From a checkpoint of a small image classifier: widths [64, 96, 144], held-out accuracy 99%.
Rows from block 3 of a small image classifier, named by matrix and row number. Rows with one number belong to one channel. Each number is 200 + 30 x the weight over its row's rms, rounded and kept within 0 to 999. All counts start at 0.
After each channel's rows are labels from the 100 images, of 14976, where the channel reaches its highest value: "colour at peak" is the nearest of a few named colours to the mean colour under the peak. Only what is clearly more common there than usual is listed. The data: capsule endoscopy frames (Kvasir-Capsule).
# convs0: first 3x3 conv (model.blocks.3.convs.0.weight, 64x64x3x3, each kernel summed), inputs 0-63
# convs1: second 3x3 conv (model.blocks.3.convs.1.weight, 64x64x3x3, transposed, each kernel summed), outputs 0-63

convs0.30,189,186,225,182,192,224,208,257,216,247,209,199,178,185,210,219,191,230,198,193,220,231,174,253,213,242,212,159,189,133,154,164,143,168,190,228,205,199,211,194,245,210,247,172,196,142,158,146,198,172,199,151,207,205,185,193,241,160,157,154,222,182,197,170
convs1.30,208,227,208,199,158,217,249,223,236,203,180,270,190,193,172,209,217,240,226,210,289,150,209,252,193,171,190,161,156,236,193,214,190,199,245,206,189,179,228,174,162,201,218,152,230,147,195,186,213,221,219,212,213,196,193,219,216,161,155,183,244,208,201,153
colour at peak: pink

convs0.4,178,200,270,168,210,253,210,221,162,269,215,172,214,215,202,187,205,170,177,273,237,183,206,152,204,185,243,222,244,216,202,269,155,190,166,198,180,201,185,253,229,171,177,219,191,185,190,226,228,174,188,203,194,171,192,229,195,228,199,210,266,190,186,185
convs1.4,191,210,219,175,186,193,136,217,225,225,176,222,223,216,224,123,189,225,153,259,199,167,209,170,214,196,205,175,230,174,159,192,200,227,219,184,177,178,231,265,194,195,182,200,170,191,156,241,132,185,167,179,235,200,205,233,209,195,154,155,190,145,225,210
colour at peak: black

convs0.56,199,152,222,252,228,226,273,171,157,238,190,219,188,154,204,192,189,224,173,161,185,215,222,210,193,173,176,216,145,229,206,147,208,210,243,217,229,185,189,186,258,158,137,253,227,194,184,190,215,203,229,224,217,239,197,205,209,190,202,239,182,233,229,155
convs1.56,205,209,235,189,145,245,216,154,208,182,172,189,176,182,176,192,150,196,210,169,144,165,175,167,212,215,157,188,202,170,190,204,215,187,148,217,151,199,152,188,163,148,226,201,208,158,217,189,200,220,166,218,221,153,228,231,233,183,131,268,189,182,200,192
colour at peak: pink; white

convs0.38,225,218,212,239,222,205,281,220,221,239,178,198,151,272,166,149,193,196,247,176,213,200,209,183,185,224,209,191,206,224,230,173,254,148,210,196,163,158,220,212,163,220,202,246,201,203,221,198,223,171,222,243,232,193,227,279,218,173,205,188,208,197,186,211
convs1.38,147,202,177,184,222,253,192,205,174,241,171,209,242,248,167,214,238,196,173,181,203,217,224,180,214,202,172,194,222,207,252,223,225,190,173,195,168,144,192,143,170,215,175,187,179,276,195,165,151,212,195,183,258,198,219,194,210,150,212,195,178,170,253,161
colour at peak: black

convs0.42,220,234,226,199,190,213,191,99,215,241,211,165,220,240,225,165,244,184,201,204,184,216,205,236,194,237,180,242,208,170,244,179,224,180,196,189,199,232,205,236,208,173,216,222,181,197,170,192,168,241,290,195,181,242,175,188,184,244,248,204,193,186,180,164
convs1.42,198,200,233,212,185,223,166,199,154,227,169,238,185,194,194,209,220,212,212,174,170,185,265,182,179,178,211,144,193,154,234,205,203,204,267,226,236,199,196,138,143,212,211,215,177,197,164,220,188,191,198,188,238,155,206,160,209,183,235,181,151,148,259,158
colour at peak: black

convs0.33,156,214,194,225,227,200,244,216,182,202,206,169,212,197,186,215,197,269,185,230,220,204,144,189,191,179,242,129,229,186,203,281,200,181,231,193,280,250,212,168,231,214,202,168,217,202,214,217,186,236,217,159,204,141,201,232,207,186,218,232,189,234,189,202
convs1.33,213,246,235,198,178,212,160,156,227,225,202,153,234,221,132,172,200,198,169,253,230,200,182,205,236,189,201,199,167,196,206,159,151,174,171,182,152,248,219,169,207,165,235,210,181,219,223,222,192,175,267,206,231,205,207,195,186,164,198,240,203,182,274,221
colour at peak: pink; yellow

convs0.41,189,207,222,206,203,244,178,173,173,218,165,188,185,189,203,185,180,151,263,175,193,245,264,201,211,181,159,181,156,175,226,202,207,198,245,198,244,226,236,205,171,167,162,178,229,234,212,177,196,262,185,215,222,178,238,184,228,142,240,167,152,190,195,150
convs1.41,218,203,157,245,133,205,204,126,195,191,235,234,211,265,205,203,237,172,217,201,191,206,184,204,158,221,191,226,220,153,225,223,201,165,213,242,175,165,236,228,170,265,201,209,171,227,212,171,207,194,181,163,225,164,240,188,223,230,209,205,195,233,257,169
colour at peak: black

convs0.28,214,229,200,183,224,217,198,199,232,209,230,195,229,235,199,212,175,184,218,178,282,251,240,196,179,178,173,223,151,190,203,172,231,213,225,162,249,217,244,203,217,241,196,190,208,199,187,182,198,206,192,295,207,168,179,172,231,172,252,183,269,179,191,235
convs1.28,153,216,146,201,195,248,189,202,168,222,205,194,164,212,203,188,181,216,187,176,205,286,169,217,168,210,188,215,219,208,234,219,201,169,233,233,148,154,191,217,180,253,175,168,203,224,249,197,151,197,183,218,239,209,228,169,253,210,268,183,241,199,230,208
colour at peak: black