config = dict(
    model='image classifier',
    train_examples=42238,
    crop_scale_min=0.7,
    kernel_size=3,
    loss='cross_entropy',
    residual_init='none',
    adamw_lr_other_params=0.0028,
    steps=8000,
    lr_schedule='cosine',
    weight_decay=0.02,
)
Rows from block 4, named by matrix and row number. Rows with one number belong to one channel. Each number is 128 + 32 x the weight over the matrix's rms, rounded and kept within 0 to 255. All counts start at 0.
# convs0: first 3x3 conv (model.blocks.4.convs.0.weight, 64x64x3x3), inputs 10-19, a 3x3 kernel for each
# convs1: second 3x3 conv (model.blocks.4.convs.1.weight, 64x64x3x3, transposed), outputs 10-19, a 3x3 kernel for each
convs0.30 [149 159 173 138 123 121 152 136 116 170 162 133 150 124 132 130 108 122 144 134 116 105 132 162  94 137 185  83 137 184 109 161 198 120 138 177 132 103 131 124 152 117 128 128  66 111  94  89 127 139 107 136 138 118 127 163 128 150 146 123 147 152 110 130 163 145 161 156 152 181 158 162 155 190 200 117 159 160  97 129  91  98 117 121 124 128 115 158 127 127]
convs1.30 [134 158 164 123 118 144 113  97 111 117 111 101 123  99  92 144 122 128 109 109 102 129 112  74 124  95  74 138 158 169 152 161 176 147 161 174 132  93  96 115  79  82 129 112  92 127 122 123  98 118 151 107 124 143  89 107 158  81 149 208 109 132 147 144 130  71 128 124 108  99 120 164 141 124 139 132 162 135 176 163 142 165 163 178 119 145 155 121 173 161]
convs0.31 [106 159 118 115 158 115 107  98 117 129 148 140 130 136 132 130 151 138 111 119  93 150 167 102 154 165 142  94 108 166 168 186 176 200 190 100 110 135  96 194 133  54 165  57  99 125 129 134 107 122 132 102 143 117  52 110 140  82 145 189 123 137 193  83  95 183  99  90 154 130 130 137 135 107 162 200 147 137 179 126 164 136 192 182 138 156 171 158 133 149]
convs1.31 [ 95 110 107  99 149 174  80 160 147 133 103  97 121  97  99  87  99  90 130 120 145  96 114 138 121 107 134  92 111  97 131 117 110 142 139 123 125 140 167 169 122 159 183 125 196  97 131 149 103 135 116 140 143 121 129 155 187 128 125 132 125 126 116 171 177 125 138  98 102 166 125 100 190 129  64 180  90  82 111 103  96  92 116 149 124 165 132 169 202 168]
convs0.32 [118 131 137 104 163 145  90 119 111  82 106 121 113 121 102 116 107  96 163 146 102 119 124  99 100 113  79 104 101  90 152 203 190  95 140 120 112 116 145  96 110 150 118 121 145 157 152 170 162 152 160 154 155 145 107 100  54 117 139 130 126 130 111 145 126 120 124  89 105 194 166 195 144 161 175 122 151 181 161 170 198 134 147 139 194 167 170 206 188 168]
convs1.32 [133 127 124 107 120 142 112 106 135  88 115 119 108 129 138  98 129 138  71 112 122  99 115 102 135 135 125 166 147 135 137 134 109 140 140 104 139 152 143 146 157 139 154 151 146 118 108 103 142 127 119 147 127 132 116  96  75 127  86  66 131 108  70 135 145 154 123 147 132 124 128 129 118 116  98 147 135 107 183 165 144  86 114 136 106 126 159 116 133 150]
convs0.33 [ 38  78 119  61  88 146 116 111 162  99 156 205 105 169 187 133 166 141 104  67  61 117  75  89 143 110 105 120 101 118 132 153 139 138 140 162  95  87 138 117 123 149 116 129 132 158 132 113 147 134 133 130 137 137 126 126 144 109 111 151 137 123 155  67 102 119  92  93 104 182 149 123 140 113  95 163 134  95 167 144 103 147 143 138 147 139 108 132 130 106]
convs1.33 [171 176 167 191 157 166 106  79  96 141 130 162 152 139 128 164 129 115 178 112  73 130  97  48 108  86  62 129 130 147  91  89 141  86  74 136 142 142  93 115 119  84  91  98  90 163 142 147 157 143 159 135 126 166 120 126 126 120 136 135 122 156 181 147 158 153 176 194 186 144 143 135 144 121 150 122 120 144 115 105 124 115  99 138 134 121 116  83 101 140]
convs0.34 [139 147 169  93 125 168  48  75 123 161 195 158 164 174 146 105 105 105 117 117 111 147 118 122 160 102 105 111 112 110 186 148 157 143 128 154 148 145 100 193 134 132 145 108 148 154 152 130 118 124 111  73  86 108 116 118 171 139 145 190 149 156 190  81 102 109  81  85 122 128 142 136 150 132 172 151 120 146 117  76 108  65 125 109 141 192 158 194 242 192]
convs1.34 [102 106  97 102 101 110 128 120 101  84 122 129 118 154 173 104 106 115 129 169 136 153 195 162 155 155 145 113 127 148  85 120 149 100 134 165 163 150 121 128 125 105 160 170 150 176 180 172 170 145 136 162 149 157 162 177 141 149 133 114  95 104  76 113 151 139  94 116  78  73  75  64 120 122 136 138 131 115 161 145 114 120 111 182 133 136 184 134 100 147]
convs0.35 [118  98 125 105  94 153 106 109 138 145 120 123 144 131 138 148 125 103 162 127  72 186 137  44 188 181 118 171 133 102 194 155  80 220 168 109 166 152 114 123 206 149 185 255 119 120 116  98 113 101  95 107 109  95 184 168 164 187 140 103 193 146  81 111 159 240 169 129 172 210 118 115 184 138  40 200 160  62 220 210 107 119 120  88 106 102  80  89  88  89]
convs1.35 [104  79 110 110  89  94 122  93 127  68 122 121 113 115  94 158 133  70  91 126 128  81 125 123 111 107 123 133 199 144 111 147 143 128 170  93 180 138 119 116 127 124 128 141 119  83  60  71  83  75  79 137  91 106 212 183 185 187 143 104 199 185 104  94 151 197  79  97 156  69 102 111 140 160 192 113 216 168 106 121 118 172 172 119  84 103  94 143 100 107]
convs0.36 [163 159 147 162 141 118 148 126 117 156 122 116 147 114 107 146 111 116 138 131 193 152 152 200 180 178 186 164 174 143 152 156 112 145 116 106 126 121 144 116 135 114 148 126 103 157 169 151 156 136 108 135 117  79 165 141 108 134 165 116 158 131 104 158 172 134 126 137 113 110  67  57 165 163 152 132 116 142 140 170 162  97 107  68 126  86  57 138  82  72]
convs1.36 [159 163 123 144 143 125 111 116 105 165 143 122 159 138 114 132 117 108  69 103 104  95 119 143  97 118 157 138 149 121 136 138 105  92 106  66 137 138 146 125 148 142 130 148 146 128 139 157 149 142 156 157 151 132  83  87  94 106 130 144 148 189 166 144 149 157 151 151 182 152 159 163 106 167 195 131 184 186 144 174 201 141  96  98 150 124 112 171 155 147]
convs0.37 [128 157 133 129 151 155 127 151 131 147 161 145 155 145 128 166 162 102 137 185 158 137 154 153 149 147 158 174 146 115 191 160 197 173 141 193 123 118 137 104  91 126 130 119 107 137 165 161 121 130 129 135 136 135 151 144 117 134 118 156 115 109 145 157 112 102 125 104 137  80 102 149 132 127 148 130 119 140 145 131 121 137 130 132 101 131 134  76 102 139]
convs1.37 [106 158 171 106 146 152  98 115 134  98  79 127 104  80 116 101  95 117 129 105  93 109 124 106  99 114 127 164 164 118 151 151 146 108 122 129 132  83 115 123 101  99 148 115 122 110 105  85 130 127 121 149 152 152 154 151 131 151 153 168 108  99 122 215 173 117 182 129 103 136  99  80 120  92 118 114 128 142 126 172 199 126 146 112 163 139 134 107 112 130]