Rows from block 3 of a small image classifier, named by matrix and row number. Rows with one number belong to one channel. Each number is 50 + 12 x the weight over its row's rms, rounded and kept within 0 to 99. All counts start at 0.
After each channel's rows are labels from the 100 images, of 14976, where the channel reaches its highest value: "responds to" is what is common among them. Only what is clearly more common there than usual is listed. The data: capsule endoscopy frames (Kvasir-Capsule).
# convs0: first 3x3 conv (model.blocks.3.convs.0.weight, 64x64x3x3, each kernel summed), inputs 0-63
# convs1: second 3x3 conv (model.blocks.3.convs.1.weight, 64x64x3x3, transposed, each kernel summed), outputs 0-63

convs0.18:60 54 67 26 51 53 64 62 57 26 43 51 42 55 54 41 40 59 73 62 46 48 50 48 47 56 60 58 66 43 47 56 37 51 77 55 57 41 59 46 51 53 49 66 53 43 73 41 54 45 60 59 61 29 70 43 69 49 53 41 45 84 51 26
convs1.18:56 73 59 56 24 51 46 35 43 42 35 23 51 55 53 48 54 37 43 67 78 35 64 47 80 30 50 52 47 71 40 45 63 55 47 52 45 60 51 48 37 58 44 34 30 43 45 61 52 50 69 41 60 63 48 40 57 48 45 34 47 45 67 55
responds to: finding: foreign body

convs0.34:47 26 64 33 41 53 41 77 54 49 47 51 37 44 47 52 35 43 69 57 84 28 50 50 41 43 57 52 44 41 39 67 27 41 57 53 40 43 67 53 45 60 57 72 60 50 50 58 47 49 55 40 47 66 47 39 59 32 74 33 42 58 46 60
convs1.34:62 39 42 43 34 35 59 39 51 40 40 55 39 47 28 51 53 49 50 46 43 68 65 43 46 45 45 25 45 45 44 45 32 71 60 41 48 46 79 56 40 55 53 52 61 42 56 56 50 45 67 65 76 42 55 36 44 32 33 86 55 51 42 57
responds to: finding: blood fresh

convs0.26:47 50 58 61 41 69 26 66 49 36 43 34 49 61 41 59 62 64 55 45 30 44 46 39 35 54 46 43 41 48 36 56 50 61 51 42 50 52 70 57 44 49 50 43 42 58 30 38 89 31 58 39 38 52 52 54 64 29 62 61 47 68 72 44
convs1.26:50 22 44 61 61 50 42 22 50 54 40 71 38 61 36 33 52 67 66 55 65 46 47 47 36 52 59 47 68 58 50 58 61 43 31 43 70 40 45 38 38 37 52 59 51 55 79 57 32 37 51 66 49 48 53 50 36 64 51 49 52 51 55 75
responds to: finding: ileocecal valve

convs0.59:34 43 61 59 69 45 67 45 55 44 46 66 51 28 46 53 56 51 42 69 61 42 55 73 56 25 46 62 42 49 44 77 50 59 34 38 54 32 43 66 51 31 31 40 31 51 64 57 54 55 55 63 56 41 52 51 62 54 38 63 73 52 42 69
convs1.59:44 27 22 62 48 48 58 47 49 37 45 77 47 61 49 15 51 46 58 45 50 46 63 20 27 47 40 36 52 40 43 49 53 37 44 45 51 40 57 60 63 55 69 39 43 48 47 55 44 33 71 47 37 42 38 47 37 57 31 53 61 50 56 52
responds to: finding: ileocecal valve; finding: reduced mucosal view

convs0.35:47 59 59 55 50 32 76 63 34 64 63 45 59 54 56 42 62 63 42 52 40 52 78 48 39 53 35 60 59 59 53 61 47 67 46 34 33 61 34 63 38 45 28 42 68 39 39 65 47 28 50 51 35 53 60 65 64 52 44 54 53 27 51 36
convs1.35:35 35 40 29 57 36 40 65 52 45 58 33 57 60 41 60 44 63 53 53 59 47 65 57 54 33 46 59 47 63 77 36 65 57 22 28 53 40 30 49 44 39 39 39 29 46 26 35 39 45 56 58 52 39 48 57 55 37 41 64 41 42 42 47
responds to: finding: pylorus

convs0.50:48 44 40 34 59 36 41 49 43 56 49 60 69 56 56 48 53 40 50 48 69 76 56 47 55 36 48 58 44 53 44 64 55 58 70 63 26 79 41 64 26 23 61 39 52 47 48 58 51 33 43 72 61 51 57 55 52 36 41 59 51 51 76 59
convs1.50:57 37 66 40 51 56 17 52 54 60 45 56 56 52 33 33 49 45 36 63 68 62 54 64 44 50 53 68 69 38 55 67 52 36 52 37 46 62 53 51 30 63 55 38 39 66 38 30 54 42 62 42 55 63 45 66 56 61 57 55 42 35 19 51
responds to: finding: pylorus

convs0.55:60 48 45 71 41 32 52 58 59 20 42 49 37 51 40 40 49 45 51 64 44 35 45 50 59 33 58 31 44 58 50 50 30 44 70 33 66 30 59 37 52 45 48 50 29 47 62 51 55 69 42 43 54 22 47 50 49 47 53 53 22 28 50 56
convs1.55:65 54 48 55 78 49 54 41 38 47 80 43 22 32 43 65 47 47 46 60 60 41 37 37 50 64 57 49 35 43 56 43 49 51 35 50 68 46 33 62 74 35 63 37 61 47 58 42 33 61 46 61 52 48 53 36 43 53 73 52 49 58 74 50
responds to: finding: angiectasia

convs0.23:50 37 48 61 34 40 43 53 57 62 45 49 45 45 63 47 64 53 27 37 50 61 51 52 72 59 37 42 73 36 45 42 68 38 41 46 54 56 63 49 43 23 45 55 78 39 37 40 29 40 55 48 66 38 61 60 62 36 53 65 66 31 62 47
convs1.23:58 60 30 64 26 54 77 51 48 61 64 58 55 71 29 59 44 32 53 45 49 38 43 67 61 54 60 55 54 34 35 54 62 57 67 45 56 60 48 30 34 63 61 47 59 52 43 51 63 42 38 47 33 53 43 47 58 56 60 52 58 30 65 77
responds to: finding: ileocecal valve

convs0.24:57 64 50 51 50 53 34 61 59 22 51 43 38 61 51 57 59 34 61 63 39 48 66 51 83 70 54 50 47 64 33 35 59 71 65 59 38 48 72 77 56 56 42 45 57 35 49 42 39 42 55 38 54 55 41 48 62 30 46 54 36 50 51 60
convs1.24:36 43 33 69 53 48 69 53 31 73 53 64 46 57 31 61 49 56 46 50 46 31 60 39 77 68 60 77 49 48 41 66 31 56 48 62 49 48 55 64 46 44 37 29 51 59 33 51 42 32 67 51 52 56 55 40 61 54 49 40 48 55 37 30
responds to: finding: ileocecal valve

convs0.62:39 47 58 42 28 58 45 51 55 46 56 57 54 66 46 51 26 42 60 36 67 62 55 45 49 43 49 67 72 52 56 40 68 31 34 45 41 40 43 57 60 46 18 43 56 57 27 53 58 76 57 38 61 35 41 22 51 51 62 42 50 57 52 61
convs1.62:66 45 54 47 55 59 45 27 48 70 46 25 47 41 40 64 39 69 48 59 51 48 62 50 70 51 60 63 65 46 51 58 39 42 58 54 38 49 38 56 48 61 23 58 55 46 30 53 45 73 28 51 45 58 67 66 62 28 54 56 67 47 68 64
responds to: finding: blood fresh

convs0.20:16 53 61 65 39 37 73 43 56 56 55 54 49 59 40 48 58 59 63 33 33 41 66 54 46 49 27 47 42 59 49 48 42 48 54 46 67 52 60 43 56 41 53 25 69 52 34 52 32 44 80 50 38 68 52 37 34 55 42 60 44 56 53 66
convs1.20:45 48 69 41 76 56 67 54 23 54 55 48 42 38 30 40 51 61 43 55 65 61 60 47 54 41 54 41 58 45 64 41 52 55 41 59 47 56 48 31 37 56 46 35 49 43 61 49 67 47 59 37 42 50 23 29 57 23 43 70 28 45 52 66
responds to: finding: ileocecal valve

convs0.9:60 38 33 63 42 53 43 72 52 46 42 44 62 65 57 50 52 42 80 49 48 53 74 64 39 64 42 54 64 47 41 45 73 68 40 65 50 51 44 57 50 48 44 35 57 42 30 38 40 31 52 76 70 30 55 52 32 53 59 48 61 44 55 63
convs1.9:71 40 28 56 67 40 41 59 51 75 50 53 36 49 56 65 48 60 57 64 61 64 56 39 47 37 38 34 44 49 65 59 61 52 36 51 59 67 54 47 58 65 27 37 52 24 53 46 34 40 42 52 50 48 78 39 56 45 76 58 58 44 60 44
responds to: finding: foreign body

convs0.6:33 45 44 44 52 55 67 72 68 59 50 56 45 43 58 61 61 56 56 47 36 54 84 66 57 40 48 34 51 51 66 49 28 64 72 39 69 31 36 53 41 45 47 35 29 61 54 48 37 42 59 53 61 62 56 40 35 55 55 50 57 40 66 66
convs1.6:50 37 51 42 59 58 61 53 39 51 66 49 43 41 48 48 60 59 37 43 48 35 81 09 58 35 55 59 43 36 57 57 70 53 41 56 39 44 32 36 49 65 28 49 69 37 56 59 44 32 60 50 39 59 63 37 52 39 49 45 60 36 38 50
responds to: finding: ileocecal valve